A small image super-resolution model, trained from scratch: widths [96, 192, 384], trained on photos of plants and fungi (iNaturalist).
Rows from block 2, named by matrix and row number. Rows with one number belong to one channel. Each number is 500 + 50 x the weight over the matrix's rms, rounded and kept within 0 to 999. All counts start at 0. Numbers have three digits each.
# convs0: first 3x3 conv (model.mid.0.convs.0.weight, 384x384x3x3), inputs 300-309, a 3x3 kernel for each
# convs1: second 3x3 conv (model.mid.0.convs.1.weight, 384x384x3x3, transposed), outputs 300-309, a 3x3 kernel for each
convs0.96:514452535516542498472464466519519563467540562508583455552552593554595379592537567488445544500454605653516503473543584512552476463558472459527472472427441591527481515433494568544524421383455505484468513477491429568495545540468494550629550532503610575501571549515462498625
convs0.97:524495517490508547444472522519441454468468447477482504611420395646483542622556516354648504327643497344338617430408489441592457472502457604403446528509421446527438438469447436537527430477439447516528518524494457516533387589475480495430488560483479451366533509394508521530
convs0.98:485468534479404508424448388539531480534418464476513564576405494518449608557413508494702562437506533532582380488542496439537587451449498621493440537627454555534440472482445524549376534398547588470541558471453588523480428605417384567466466476486510501490493510488451475441
convs0.99:469525499558526474537482526460557538490413496563537463490480434539578420525570547616392474434533543495517491446535550521429531521407542494500506490548463468436467567454597470486534370471541417430440437421548524478536357536466527434471491406361523563446476509584535433439
convs0.100:474506492583519437504487430453502421359544526497568505417475499496595579538588514573439453508444514518522557513484517500490526528494493532524564504523374401472533450521497515572477541521505482426526546512512523521469495475600412560553472526576561516517591530369486458482
convs0.101:490488580473522455491565574483458420501501524524529492509535471501472492463554570512426468505535554560535481521485484519488488551484521472422461498547508444505485622459504435469520556518448486503493529493523469572497457458501499497510506523478555546510490615520440508509
convs0.102:533529587516519481532481594545632481506544529482456500533508522521602530621542397615327443355430484437389515523542538540490554547563582531590449551465386540403549501549569603497495514515539521477549504483657529563539441522499498457481445399459473492514464557532465567523
convs0.103:574449446507532558467556568574368488435513470430516421478434446531442466462504507429510530527523521481452372536486559415552495627511582409453463469482413487573419481471546551521464620526443433496507458296541477515442526549487437495459429428330474440454429525491462442416
convs0.104:563427493478492593493589560475583478480585473445443452370581478399423516420462450497384611292601658527442427483536535477612543574544575557496510488473390525446513514506449482507545417487516473491476395546477484440551587437512502510531541553447526540484493465537540595558
convs0.105:485426419530520515548567496563511485559476465408428426374498514545487449556583412408535439468594551525411608556547550510467449482546471547520499530508508525495552472559514495421511451441572478524467491423457516486445510426438507410546500478600578493427594565441538480445
convs0.106:495467531449527541487384537503419573534503500539545501544495460573498370534551630460446563387483473491539594518460482499423513428487558561489395527495426559482580520448530467518499526546523521597514463515459538513516493529513613506483492484479516531510535487491517580491
convs0.107:484436466417423502445455448417452426491450430479449490412415412531437428579522454465480573438487504490407417473513533466473505523555538485539518523501423528531481503527543497502590434534551457422486430470450495453510517497511522507479528532570492506568504501571530491506
convs0.108:508476489504481452487487507525512481506501479542580508405555577588466574394460414489518449545511577475425416496512517475503502443509566559507442490408477557516534454494536445479530476503524508506421452489481372469511620518402377404377424473587500556505462485508472490554
convs0.109:447563477581434553463479531468400557450418440499409581587530503476495533567421486454473541438608528499434319549524550547477492507585528546360429506514427557477473364491450514425577437505431542471477486558502480474426362499500504449408404390419450472419421500425442566420
convs0.110:553479487544510453511528549509520514582566496514471497510516494467483517441459477488459538470418535534488496541507446462537552441515515518514484473468433465483486482514506576523504560538570505512525516496501585507482561523541530602638531448473483564478470535420453509584
convs0.111:564568561590588571510560598544536509531560454525499434476498524508488525558619460515423540438504531445450594535535513519503497492453479512495521508552544534498528549539513529562502521559458565555517502585489500482516567513483575587534521579558516495527450494558464479520
convs0.112:476441520504530640439480544541336489494411459412423480453469515544505538491547498545496445506428567595545470457437516523506586455466523537414557546454389420432492496519480529557498547558591429447498505486434483560530436473378545485417539591497565460573604450551527523585
convs0.113:525616480466442429487425532563502411508490472464476488659515511422619443595549398532579371484374672480558569497393362557485522499542516451539553597468423501453554365493448473537445427476412502595575521507504479595498440439342517552436511607399577499457499516434438532516
convs0.114:565524657519541547561508531533459500579486563533582576457476364555480420521521548418545584560474537558354523498438553592540476489520470498397489469425537489448481468501446597511616482440524495480515466516483508560516377463512464546568610601607525422481495453469532488467
convs0.115:546478530476453487478497468533546464430493526570420441484449380528481474505521448485506532528459481561483518511480495486415486484559494523545519597533487443478525486514476519467546561466535464521490561532444533507478442461528501484474467481536458604486518492600520499478
convs0.116:552459550537509441556508521475488441519463548613514510469404502461523604393444650604581492430495413519561610526506457554494441508447508420540453497425513458544460573490423568558560548552505565579527570496553526508468518626632522493464440351514501501490506444504420485530
convs0.117:478459469483452527477528503502495463551494458576492447620435527461374447512463533500547531439417442479520487471488483491498495474503497538554563481550544513485521486532497503584485482514480532492441529487497519504522486401457525465497526466578501493527488520446484526465
convs0.118:481493494612483469501411459528426528476507452472464489494495511476493456518519497562409503587565406347376522517556483566557555518566388533595450484517452569505530456503526501482550555462456476445520524431446527462499478484503535583535560565516521521470527541516540518475
convs0.119:493444503464492556492499462481483515483478433451479457450469479454482542579501569374548505518615524460536602508545454578545444525510442502507500498536407467515510535538511515490483448479513470504485469435465491412452552470604537513526533508531479523448498520469484496459
convs0.120:562431515477526536475594457577610473430408536536498564585459638395420594536528529525494273655502435487556411411518588459457429494558391493518447469525582463439463467488527392503494444452460520523529603423504489496457386448516453559500513467482468417518398418452454527601
convs0.121:509510548524438515605529463478425429481543464473571486465428498473501502508516546497528655551476536478406485442549507513495538436473444631518478466564420488537623553518458579632457541559514544543576511520548559548440492507537485497455534509535394541502471470461477406490
convs0.122:539543577556486470471491480489475528501500539487496499537483465393444511536521465496543439500293550483481575614508597493560520462536552493522499535511552497596532442533496514454426480442481431523477482476478474437467461506531574584549446483452498548442477572453536543441
convs0.123:532540456477416426484395484484447467484440412515442464440463485453511505473522501407521537518491566511483469516510538502472523544491507463437478475423481495444496507519524435531529523508497466457473527503499480513520515525483537547431525541520500552519464520547535511529
convs0.124:552479394456399510426581551531475435471429447414474430472530539413524602442497585491518550425412539555472584533535529491466505548582519467471469457429458547420463461524516454562491455466489566577543499460520471539513578404390572346305506377470541476495503478522553502505
convs0.125:548535498506467494396458601507517540439366435500430473434511518502532520367478567508560565589414585506409524501498513617546433571487493470431513457526497412517623591543504482495429492556512423448506453443454480576508455568557530531466531525499590521536615573502540501462
convs0.126:512546523473434465439565530508499513500504444465529477514555440464472459502463470483447512554513441467496545585538477486474526528509535570498493619528512569501434517486484461512499508492427512467486493429462569535497555567508522482527381482432590582581583540587520484505
convs0.127:499620466488456437432457381532607475416618537569627521480423523420541577521433550522417571480586453521606326435525440552516440493540483393502431550495500495497563396468537503472477446461551416412564485432460538507495611534581475482465437448584598461420521573462472485379
convs0.128:516488403343455487461451474473490514526517558448519502442443488548532495468508547533436459513457403563525498530475509560385462562422484527394578454415451423466502549443471531560558504489477465507512465513480446509471567504529530559574598565547470511436526501501511499507
convs0.129:477508523536494480484507536519480510482433569541472503476539468434470471497503454532451523491549538539488470469437415565479480496560506475532564502521520462491512470441471485481533550511487459451450456481483492527521422438463462481476495441421441438466476433440520529529
convs0.130:467418518508598432487563400529403474497550530559456478517413569503540480383524318485410487373619484620564545447449432428508645474500477519538508469475479530448565541534553544530566476565517546561554484561464479511505452412513392362432513561499550412494585536521603490456
convs0.131:527588637542541582557600485468532447431444536486482501510498487501496566507495491425477565485574559422524466490485435471516476459585442520485529448487527509504408470554434492554454508598484453485495547509544518561536555525463499538480456475560496489501427484517479537475
convs0.132:583635580574523545529526548530566508586464479469577529637563569561482508416555462529525618540461562495472583533563564530493515543541568540495385503495434524478394555489506472496554491501488547487507535492501535574523463502476477616567520525389442509472472508501532454571
convs0.133:521508483505497513454493533511546510473538451493441546528473475558545441451564485556482493532536541614477454521471476486517499525494461532499515503462528468479552498552527499471495488495507492456514533521453493506471491485466504516505482501481494501536590511467616527503
convs0.134:468536513529467421539452471454516499431514518480530486585532472476475483518502397549481391521476389494457518434496545383523520485551571472521454407552482449567571512444478474514568475476524415515463480479476518486533449522459475469559499501470577457542497472646477485589
convs0.135:411450396420523506514496434482467525477505585588581535512480585480460498529470559571569535608491464442588522398529453413449446475350488458464518530447496589450521460487484462388440529406427557518533594445491519475419527526488469511499551448479476521508467477559389526494
convs0.136:496458463466426550438427484520502481509524558493515439509441486386507550635562476529457470438497550481478585463418435580562493517513486510473438551509519440387448476481506527546554449541534450513514556583499471509469554605567608664491441442434449482479462479546489596565
convs0.137:584465477514479524533491528466487472509482514505502553590463539500505471522494439531423664489515392538595440469507499528470523528494539534591512504472527516582547493539473424488505460456528523550506476549496489513497490620573445570540540520563475466518487509572493530483
convs0.138:449467509382509452491500480441514508536433506509469571551527464452417466532449418534432459555450448600498497484450515420503476522484587405519480443528441555529559485508483422518514543523483581532516528454554488398521462548548471438464397431577558475532507537567610526441
convs0.139:513515499445488518467503522532525461549510464482499462574526524480410517517562446590626468567406598513525398464461448413471557471492449520404497474523409447459496502582492519493410483512437475535478540500466416532551505533482563495521525567422454485497534538493481539602
convs0.140:516490468607513515497509510504512480526472518499468530530485492548457399500461468470507501529508665481377457455509548497532507480522512461498558531419565457529556469478508500515570454483460507494505464555529503511522508464454565490541570451435422471516495457551474475505
convs0.141:539505568541539519488539492480441483503474465546444483474436502474483486474562548465364569512555509542462443539455495482516418460496544493450433542516515461431497516530453437564496446527499499520514521537555502532529438512453468494504504437516488496543567434556562528501
convs0.142:534482524474485593392488586555532553508516545515535499473434376408427458507459468624476447533544341503514427477552460549439494472507496523600541523473555525517425436466499456390495571489474496436477535538470499470431411498516537521520484477521433435518477514534571468401
convs0.143:481430518499499523530628507467485494440495514418488555534445522494487436506454524487510391518490407455425457500412417563518502506565495448491538479453567423506619510505469490501504513459526491542493504536463470486544480444438532493421556505357496511481476534496491478475
convs0.144:503497533528430507469441445434547553554507521509515519507550529551540538534470568413696542606702520541427538541534555503491479490535542473521535407481455556418493554454458504499511510552560521520490507426480533446477540499473522459495541400510517579480544563561515518438
convs0.145:528435498396504542468487529462458491502478528552514504508510437531521523494467547535643420473587565447624493540503553561543498534482537504418558577523404490513532494470473512514452511509481512527519470519469499450444625580604533573553630599408473508521509511418526538597
convs0.146:500564396545453475421432550433534463457526438538469515513574555449572522459516644451603465641437594408597362527503619585603451591517526464452560544423469490578520559439504544520426569493490488509518504564513491485559538432621516502582421397465519497471473532553505537510
convs0.147:554500560514554487525449398505495471571465491411533469519509547445570536483459543523519496425457446524490446469536463516487505520534517480490499501445467576524507505548485562475509483447506520462492522502518558429484469470530467569464485509527461534501437545509522469452
convs0.148:563498561501520647572573635538469534547514571489503489501579489439583439512507511364387234446685458518578544529480580506513592533571441510558495482623496448412462458453531501586531549490543458416497515533582546517477549516528602578471470569510405377395526486402595472498
convs0.149:475450412423475537480551537523490512486505572474482516573453534546432483537555522514584481519511519477517394592545545525505543527429485549484545512500538548488515430554461544457439455404519440510566476502459507473542562574505525484383480421418640572554583562485418441452
convs0.150:501486499489404481539470516509512499491512498496530512496474432488522510511457511548549477469559519514481463511485520525483526523469478529539468512488506511496474533519501491510494492487489499532513496491511528495489486495514495516512447496516513472548510540482542506495
convs0.151:455431448479477496525550454510510488506523533426474550501485586474402413433506559583560432629486453549500480479460438476450532487459460542576574437522508468424544499467485471511483521467551486560525521493493483523469518478533503498560495503495522523527499555484522550462
convs0.152:491498421475377523475333492569513428581498457563550586467451379525553447477466457465430558564598518440502484539507503538526415494541454487497502421474492554469469516515498470572485526624510479466517451527565460591558539476556440527613452576629530450444546494553488557513
convs0.153:422404492432391543474497537475487531541437535606581577473551538423521397500494481673536544559657604561454450469401437465462566516451462485508521428467533577488526518512568449469458527522462502476487472489554466564438467560538573553528474503457557466527553496486561462469
convs0.154:458430588450384563481528612507528444498451544471485476482400532555564462435507482476466502501428602575451459478549553546544448485475478398562389518551444592470517479497439518502471426498482523422519436380523501448445484473381535545483429424499504413441450546500375431493
convs0.155:579547444588537503588590606465442500564445441479439422551483518552565520521505487581471490519544405375548442492600490468540480514456455452456499531521485584483525390510522443454497519571441457577505533502468472472528478457475483429456504473522485467464445473512458490469
convs0.156:411477486532433353506527413529489468446521496517441539527544548501482566423433571515390429474504530519498449498434528437506503462433428519488395461473509517506543488570409470508464487538562434501505427481455437522518563500449606643516579591496466462452500469485475460400
convs0.157:602523506491525546533524498517533500515559565439493535447551430434488455459553458527526512492528480573495464548512450437491514509418523524524576535504523537536480484526530511504460508481515506515495468474483533530549520409449520479454441561531465507525447556560479472499
convs0.158:473433502595430420418414542521502510575539556485518526489559652551474512534494542592501544543601548424544543584604582458571587498462487515575497451483512537490432422438513415537584419607526496481512513470484563387478499559462554547425645560476472502540622494539506497513
convs0.159:467509508499508497462472520500545494501485478499530509510575443448493344478534512575577443532483445485432491513478516515489466449439432497475528530462512501518571466529527530499501484482507515514478530544517509510476533517461486456438478405472496504486468462467492472478
convs0.160:460451413487472478461514478499536482472551428412517534525532387385551437597494461452465560520475426456475476468517471450453519506501563500503492478493493526447503529505500465537506522525574489519521546475475487504512546520526521482510552539563496536447474524521524593466
convs0.161:536412379380405486455489517466538478483595604459532576518471484451493551541478449451493446459664654420479369493533539547591509575486485525527573498540401492471655495517492520514544428447481486503471458515470475429493457494477534477568573419411495541515435527472511477490
convs0.162:591469465519549480401493472507479486571469514547502398379457440515531416434455370441507508544499377480517373481541496524556459544595493529491389534504413511521485507468416551488544552497511509470448542583465453567543437444480464494468532531464566466462442607515452464398
convs0.163:574568596512385484503638526569458403581531481522500638434391449476595462406500438371410635500614534535391584503451482486502445473443473561651439541475491534525600524507492538551520533504531480549513357477473468540478538527448542535546424502452476401505551463514488511490
convs0.164:487497489521563445527486345546544495454493506423591428486465520443530442467460461488668333562586511562508410423517538551593459507553519539650530535481478518584508542420539483537416541519487436527535479574522577520428534600478464478491483489438506453489604533406484520525
convs0.165:472529491549504512489485465485475498552614530508559497491485506455464527517513498575517544555631525450581502484445486542483516526565507439476434482455517495490551489453470539575517497498517525505538532529508500502496547602623569584487539520532575580552493527556470549555
convs0.166:626490472487419519538464510462503509499574537499504452466537479521437511473537510484667460560518614539433606486485502449446490433530474433388512484419512456479454516429540456535483440492550458558532518405554454423493472565546542449519516487469534509484495544459496511465
convs0.167:465488464449408470497507576504592600493540505509498503517528510552547501553555463445469482493353566631538496510496463527477482461511536549539522444546526467557535427491507502448476515529545505519540525509492541516541480497628520491486496434419521535536476521470505557528
convs1.96:534513495547480486496492534487414537490467564446504465514425447480417383489469494439506413387493544425651530654499632539440504560453513515462409518524487423509533478509603456483421530643574439484429423507544463499486554529469564503452437555462455550463474524548436422419
convs1.97:455470523517458456469515451552398474445528455388577565441437516544430480504459463349610686522378691427386598510502466555419586541501543486532528471534383475490444606527557575447496621549572513501457411520472497510538580454464547487539496349408323390495593444441519561423
convs1.98:490495468506532435549524511398614527451571552501435486535555519507496528464524474538368408505519582495379496494509499504460579535452551542498444510462451546547435586512582623517564521463576505580476587489444506453507541474433548525440373456447503449518488452475599544372
convs1.99:499551433507466553553437427484417543537571519571424488464426491579503504524588510530526366506448479469476388502529515579559509633577531541502498524460493546476467556608543528514543459532504570404547443507509434409502520546599459586539421482496579528518461507528540496442
convs1.100:503512479497524465478510489516481573461440600573517513498435456443523544445515498504526556549579556564491463512537550504483543528447518602550539520448516502536479469476635437488520481516612534492444562463456545485493476405489528480596553535530498479523601518339595520472
convs1.101:536538508513457472480499521480420506573571514522521487471519572413440472539500497457520582415501571643573498492507428453508521504585512526539486488557465575641638516485503446485531507541392521463456489483489445409536594507541457518466477461478466504477518478501562615568
convs1.102:479502460505456387478538541533572520598487614515531564478439514429435531480433501537514528442542580561524444534517417488558436403439389547572440521475497530481538479749463440498572437501537461557522418489463400510518480537595434562573509497487524525445517524474530484514
convs1.103:416456559519446517568528553505391514450505520544600440554447425529571512566500531615492525503465550521569655406537467464437505494488457485500678621463490425405562440460450579415587439536553505541520437701500493451379497496499507557493512548453481479527482458435485477480
convs1.104:429429457567479556541525521462453504545570403544511561462428496521479517541514488549632475436451653529572560498390429566443540485612459453583512502542387529607484515513467482499543421531506428459436512424535373523485567568507553394555445534498474458445578440530473509409
convs1.105:477524437544481516470603588588556524559534408535626503520467468415547439504533523303532451509474415607363522552442508502521552561515481514542384497544547550566658427600490478540458478461485442457522444483502442526554600652624566529508607628604481534483487412453563537407
convs1.106:518519499464577508491500452450399536518506445562621548449523504472485485512439466268450451459446579394505431549489524596396491532435640469425466435444540568505360489565459495451501503489441421496441472456523432401521509507404534488422484537453550387524458461504500361548
convs1.107:508540537448457540429462505487554530561548508510562493489492428556479438538509477610674479476524549385426431495490475482466524549485539524542498457473546493506540542520431506569570507497546497537503507583590593542471461515488503486459484558505540565531407511522444490537
convs1.108:524511543521564552523449464469427497519525538482482449497538523469519452440539578420451500391536403519430517476544511489508560518460515420496478578514572514489519558593585528491590385508479525460554536450487494439481474445485504422459530511516485481439450456503433469530
convs1.109:417467608512596481542481485520528436522528527483560479556545456571553373446468467690504547543479633485533487435505542522473535562460520564487560554423543441521434531453487407475378515423546552648563512511467581500640438407458602502504416495520526408505573452462694462536
convs1.110:506550512518492520510459481525562471483510525497521526503432519532549538536530550537620483492560570544478467472451487530432478507476430576554538559541406450410448456536382489564477488521484472523499551478511520538456488392516494469522502532533514512468488458465477467480
convs1.111:505447524553440491479426514544530577551473558489487485556515479468454464525461492535626603457482567581576558508451465487409487498457444431443493476429477513478473547488543546465491489402496423475545516532496447547493460488486454424450529501486506429511461440489491484456
convs1.112:473443466443464465460437467491452570482583542485588566452476505571496539493515524583558439495553542590531511507505530506478455464546468494455470512493462472437434513502526521565541547485547518508464549476516456550434451478525498568565548526551662685641654714621789770868
convs1.113:412526447587423508498507481467484520443540554468454460555479430448452402475447445405481601445482519570596465692559573640550504645584696541486488475567400476473570641516554614452591677489664564528446501511558461460550573426554447348509506500591509418471575445489432472480
convs1.114:479520554481499500474506475469483450509491489508412479489478581519573493465507554472541406437581501388450513457465491451479560516533494393516476552434449483515609500585508564478488524562405491529389500454458539506420479465561445523587484429459501558502515511484468540473
convs1.115:409577473529449448476547495541507496403448548583486561511432541482457477602479513616460373468566520512475505495458531594548406527528429504707629467472384431447598423565581525535431506465528544527520499539457513567558532569479457457432536539493596532425438561504495427578
convs1.116:545537520417630535486399508419531412544470492502612471446548475512541487510535558460457491497476567462490330424535582607513463477514480438480490564497455543463494456450464494399543464493476496493534480448551571476403449575479466568508476523411425502545539519466519432500
convs1.117:502505498449531453511485486525564515501504543567477515515464475532515486540531474594514535557482481439510488515520476505502497490446512501521494503474457518497432477497556536498582546517524465547610537586510566514460530476519556495505499530500539529518555528499564604533
convs1.118:476468461465465476441494484534561541489516555411459450510537499483483529469558500530602603567420397477539421571522576577455446633561438519471517490556439455566426501552508350543477471478441525536460566557445398533489572515638614587493558490486421594518422473504538550549
convs1.119:520507515524547454469502481546572520527547487482531503534505502574524531569472489371468496494433481472396551487517538534497477538464451483475484448442467481573566494558565547492486526543501452481431442494501536448489598612608530534597577559506498526491541440506406366477
convs1.120:502451454398498490473603490353515533487545577482501524420507475497412491446458530675458549437445407708522513503435522593551531471545572444555539435532467444416542588635679418403547474562580514483443571488547538454483533628507573528540549651533381415413509530471496494510
convs1.121:544612521442613490497503549550383478525463521535481546376464498498472526554525476405548443504522515379444342508476496556577471459417570517532572579478511405702551380446465614443436573501388539557480392403513620518455409436438504457476511492418407532471572486505524475511
convs1.122:517530517516430464507503511612557524562603524553561551488485484467502454477443479507526591445580589505518507439504498445564555519574563413463525471465533498431468515558609556543597464609557443547566541519497480486542511457486604479384574453482475430584539475580581451590
convs1.123:494508469509493429497456462468488515498571552491523550465496564432501510468502501398416475387441394425440491462526519438527498497523554487544475442523492461449501466501531454465560496526615506477521519508467499593532534549570512528531527503502506574526481581469470494488
convs1.124:465459471513424440543526507491426592572512556556578525498503512461478465510555524578625546598636641591587520498444559646466490519426458508508468433453459603527394503605507535627450485566526418489539471531529586531519573469497447462546409469536561516493486481542453467470
convs1.125:452525465517500407446508458486579453460453530489446448530494462487443461541480451456501493456446369460449459501468549533497377581626536523504660402568420553569553454472580448505453472478448414449422447533563415528459562505605541490516557487518456475491603530552518468491
convs1.126:500429497513464504520478490487472487521499531482468536457482456473446492494495451494528528613523512537530648563544414485555530475473449481484428562503441496538479568498558560453496544466434513494448481508476434457459505514472406424467481451485591560529650591491516435481
convs1.127:517506404545503420560457528525387392492437544461595480450513542490534510550427656619383624542391552501626434464516497532420452593473479528509544563542472464491472377565539394440399366514486449370490445499448461415526518491479498521507428478477618538560593508526639535418
convs1.128:446531528496518527495522486499470461422498456590445495523425498510479464549499494465423467480524598459515466460525519502514441495493478457513518508630493393591478531539454481594474508390479469606475497509485460483535589505486504556436552529537449478489539423432450365380
convs1.129:496511504477509525498437471491498527439568588472493470512485503550506488568523533532460480470480544498651490446417491440431486470479495544590598548516567529446556484448445448497491475485468557483518573504585541474466483493446473461479528514476489494510514494509593551559
convs1.130:424599417438518509550505500544423488490451524454459442457566513441514534534530409511552489643360489644592582492449554501510475470528452469597540338522400381481472417453521447534473501398474502497554471523483567612479436547372480475497514441482543646427525421454397580482
convs1.131:458574510531567509512547538513489449554563489509456442539415448483436479500494502485501607482429581565510540498469486551492497500485541515511498600495492480411546475464464567530423567552568436478497544468449473475502425537538457472489516530487618488541430514584530477384
convs1.132:506492552541554478484527500506479598564441407439436427538514532480420477541438467432491522464572435474556567484589551462481430499456494516549495546572505527396524552533520609619557587543481535455458519469486509496499468431440436438541457543546443440512507507518365421486
convs1.133:484471510489533445455492500537530472481464446549522452487481474483489504483529530539414486548529537486496428488498472437519543503499521340567598380679523531528555467439527511492485483491647477509484499518488521495497514532521478507461491460533427526476512465503435526519
convs1.134:485479501557506528531496464567489479465532466489494489554551503515514459504469446506524450529445427453459496561543568467637619470559590510422540442446557404454571554564542483467639461574600542482458499488534499501485503520496450547469465479527570594440528511457503518400
convs1.135:558512526418511522452468456452449576538536523597480558468459496540519570467530497462390424455555435301337361502540533612472588561645461433562505603546648546461515587455568527547519568498612487440507495564448395524475556626555569516578498549482450393520519433456476449564
convs1.136:486539545560548497499544524429486502434511510518455427555522486471483521476410384405523435505454479481512437529524481555497428500488556435462510494529444479479467498458367454504543508561612429464471507535486466506492571529552467497552498462422528469447429489402430480524
convs1.137:471481489465498581486466509551505510510564497479544524512545481474523495438486547531416453642446568365532455535499527563514515673495491471540488536546534534461463568549482533580587553497474474514542494578543405441450545533610535517483444481563380462442398461531417441456
convs1.138:532513450543495510414508561379494557456547477443474565461511556509534469461506467514430454583490494478508446427618526499526482491578555474574479429484634615447516510472516514541428623507507479507480368425362518466398460599510547528530577503428507550409526596515569552520
convs1.139:465446483471530504484567487440561461478521472449477547532501488552588570549591481570439491446548515567421449478494502495520424445399463459452442587481536510514523559503529477463508529516493507568524591444473541483557584580520522467541540439537463484429441367399397419516
convs1.140:552533489546517462512494458470518533484616546523520527490489548515439453550465459542561595433465537545425543394562559430475511473465472487544429523490506445471466511480541484450562447549543408556514510462491540437453464439481550435472482473515397507507398513558462501528
convs1.141:458481477566601528462542523558518446477610478469576511490543476507475403485558508550516692555495534461548561472580539462442520528534476501592563511517481569578492517506558471474474554562482471543479464545547427483556484572528509513542443541424569425485462482418395510487
convs1.142:469503537429470479469518469517510469538421451482447506608596552519543511474477506556511579606490481569490467491446488494476447479481401514587487552508547481402560551532534491472403459449507445482477559425541454490475534559588481444532598471495552478528441487489440553497
convs1.143:543504500485527527534506464503507529503584454512541477458486469548475478520568500491594655527471507587480536432417536490484468451452491433459552536474490491547462433513568543507502581510429564522448431509492488455439525464477567438405489473472559511437469498557475443509
convs1.144:514506510441503585528484479485519429481471487508407515534449506510525545538456474467530428547357402462428586520465498463420513501551497531524482559483595523391585478457448467515428522504518530568555471516558484537457490556490529467406616548518514447538496417466562458456
convs1.145:530452472502559450510544480483507478492566549526450573502608465519422515505456486396363510422414420484333506581443538573527555479450549541530470443395474357544441528461414383518572573500560520576522574506509480369436480513433593473542603502509498518538512465519537525546
convs1.146:546532520598520510467526551527540509545499515521635514493493508413476499519510465714414613439556428591461573489408497519425431553465518549464691482545350426615456342515542468353442442478442434437508467452474499449428504567504502483477392518525603558603545509556512580451
convs1.147:537494498494464467539494484487481475502499417548542529501539527493547472456494516651578452534500553512449448521477489464448548460465483543418468486524544502488493514496479516583486477443432466484498471429454499483544522545478494562549470496486540477472489489483469476623
convs1.148:481411413471443451461513502424502507443596591499573485476504479499524567545682584454348479541354521777628672548415426488465425479352526483495440463452531477420491462410475566478491439383486551463510405468458540442480520452551492467493419489573426432528561468503464481508
convs1.149:490406471548506503489496491565537445475436507414526495484452517530453430533554456542445546468533437462473386567569525569481455576417400477552490547525542438496414457474558509436425466469428458472546486507541432515520574619607645608434402597547569597535464570494575433394
convs1.150:509511501518503463516503444522539521546583562544536555517526497525536517519482498530534528506479628546509556587544506503538466444506483509519474486468497564452508526510497481484517508527485505460542479447470498518512500483459466455429488487516522513462505490517451508550
convs1.151:550513541534558508509511495478472525510521478478519514460481485476546483527531486562453454557490349571399335549563585480558560547530551540536555463513512465442480461506527504536592601522534564485527471492540509490616546508583441510532492496599489456591533441524455528515
convs1.152:509538464560576414526528449540548627619591621577566496517515512481493465477524454486452526516488460445562479472480449540514446540504477483481476501408496513527475432436560482466462505460442498463448498430492504514475495399407512513476493524434487467555481507486471523474
convs1.153:480447532524485567494493497581575598508619510530531485487522455523528521508494501575531507442457497440514473540474460464394571606551538514512433449513550531404505596507537458452460485528497515454495417481526397506553492495474493501508507449483479458450563549410453482425
convs1.154:507520415519507592445466531516467540470496617514561396550496534502445524489522493612532419366549522563567585489552637552582516470517566568516460436413475514450497530634486510498506531536563534525494583545472475515474531556532398486415567555533445533588533385503544406483
convs1.155:539497463530494490478499564531506458513475488487446432528511521544458442516485537527440592517424460325383296508601548535504645546505578499478530553562420541534477586630611460462562502492609492524595588543519534516518451480473500473530485479493557521475554534488622553420
convs1.156:472456486548534538553537517529586470450487510429451527542500571496474505475412470452516548393422519449504548611532501590478407551494487488565431539487433493503562523486464449405442511457561449465447476524483478494486463416475417448511469517553520537495561429489569491506
convs1.157:490476481547503430493477453519594592535588620464526627593610534514557553510537543544525530541413528637584611483485552466511518545504520491485470487489456477593479509542543508561540458545504513505577558570644531611647474512484503464540577472503569546502534447498519447509
convs1.158:513559492455448469514443533555514524538606476548481462528478487491531486516490459322444587398430545387499416493549508407487577585412412477550435435493494507443498507523525405501516364491533488655438452568436546547542414472519420487430488504517566401533565452461478462529
convs1.159:524494491520513501538498466512490531500531509510540484463539504470530532507534514464546562446547449579470478512533513571515471494449512459499519546516490509574534523493470505490460510520455568499548507477508522518517528566498576549509545483500538516541579572564604491549
convs1.160:477471546472411508493455463437531425520438534446500498466545457473592503579512563507441489472484461389598589596396485518557590512531507505449506452467499450549479413563501423478389435484584590573482449592451396461465517440483492587467493540402498429487424422476471392517
convs1.161:507466476532508509457471535588454525548521517575567536533529445506531448422500511504340513401397537487470553618512490455472533469515565487496534429448575521498411557550602505512388542489436513580574459481571419495569507490500533427452434429495497493433545484643483494607
convs1.162:502493510472509538583459536559461465471500373473434392482448431501453542482462533652526556558406483517499665441371506510384520558502480507328567518611535488645422490453397453540377500556484436436412436480605502480553541518596445538534478479475546488435515462610536524388
convs1.163:523445479498455421517498449434576500525502476603407475502446562589493503596582533564566485535440534490592761502501517530478487507437533521461524512459550464428489552394566513378495499485453467317568563551605568474531493531491456493455447458431574428542577503469701536541
convs1.164:575520540474522497471553601582604627539502574450538579467493570527560582509563500615371399461464440534389531545468455476569458506493496539502485551535450559654552575590480581521509429613494466475620499538540545485584548509439380490523598467457601585517509459480494501538
convs1.165:468489494474529527492464475477496516438511503532489492442428447538490503580599533450527402482389375424461513479427480489502536463545523468525487465479505511483527496464469508560557530586626484491517543473508425436439508580510509438419463416513549540497491520499457394431
convs1.166:491494475512533525546518433540503521461469435476519541492443480438446466513459469552454477408505533558448510489342563488449547475574468564422444574473413484605505481449486571516600489565588566507537489442397512491500432439575540495467523410482564506555491485544516486462
convs1.167:499478486464539496505512478469509502519507540522538567468484541537492500487468469446456373463621592427395439479520538542511572429434507442451426485455402525500444520542507537562508611535632428502552498484485489437451512529521503450505521504498540511568564502521508526543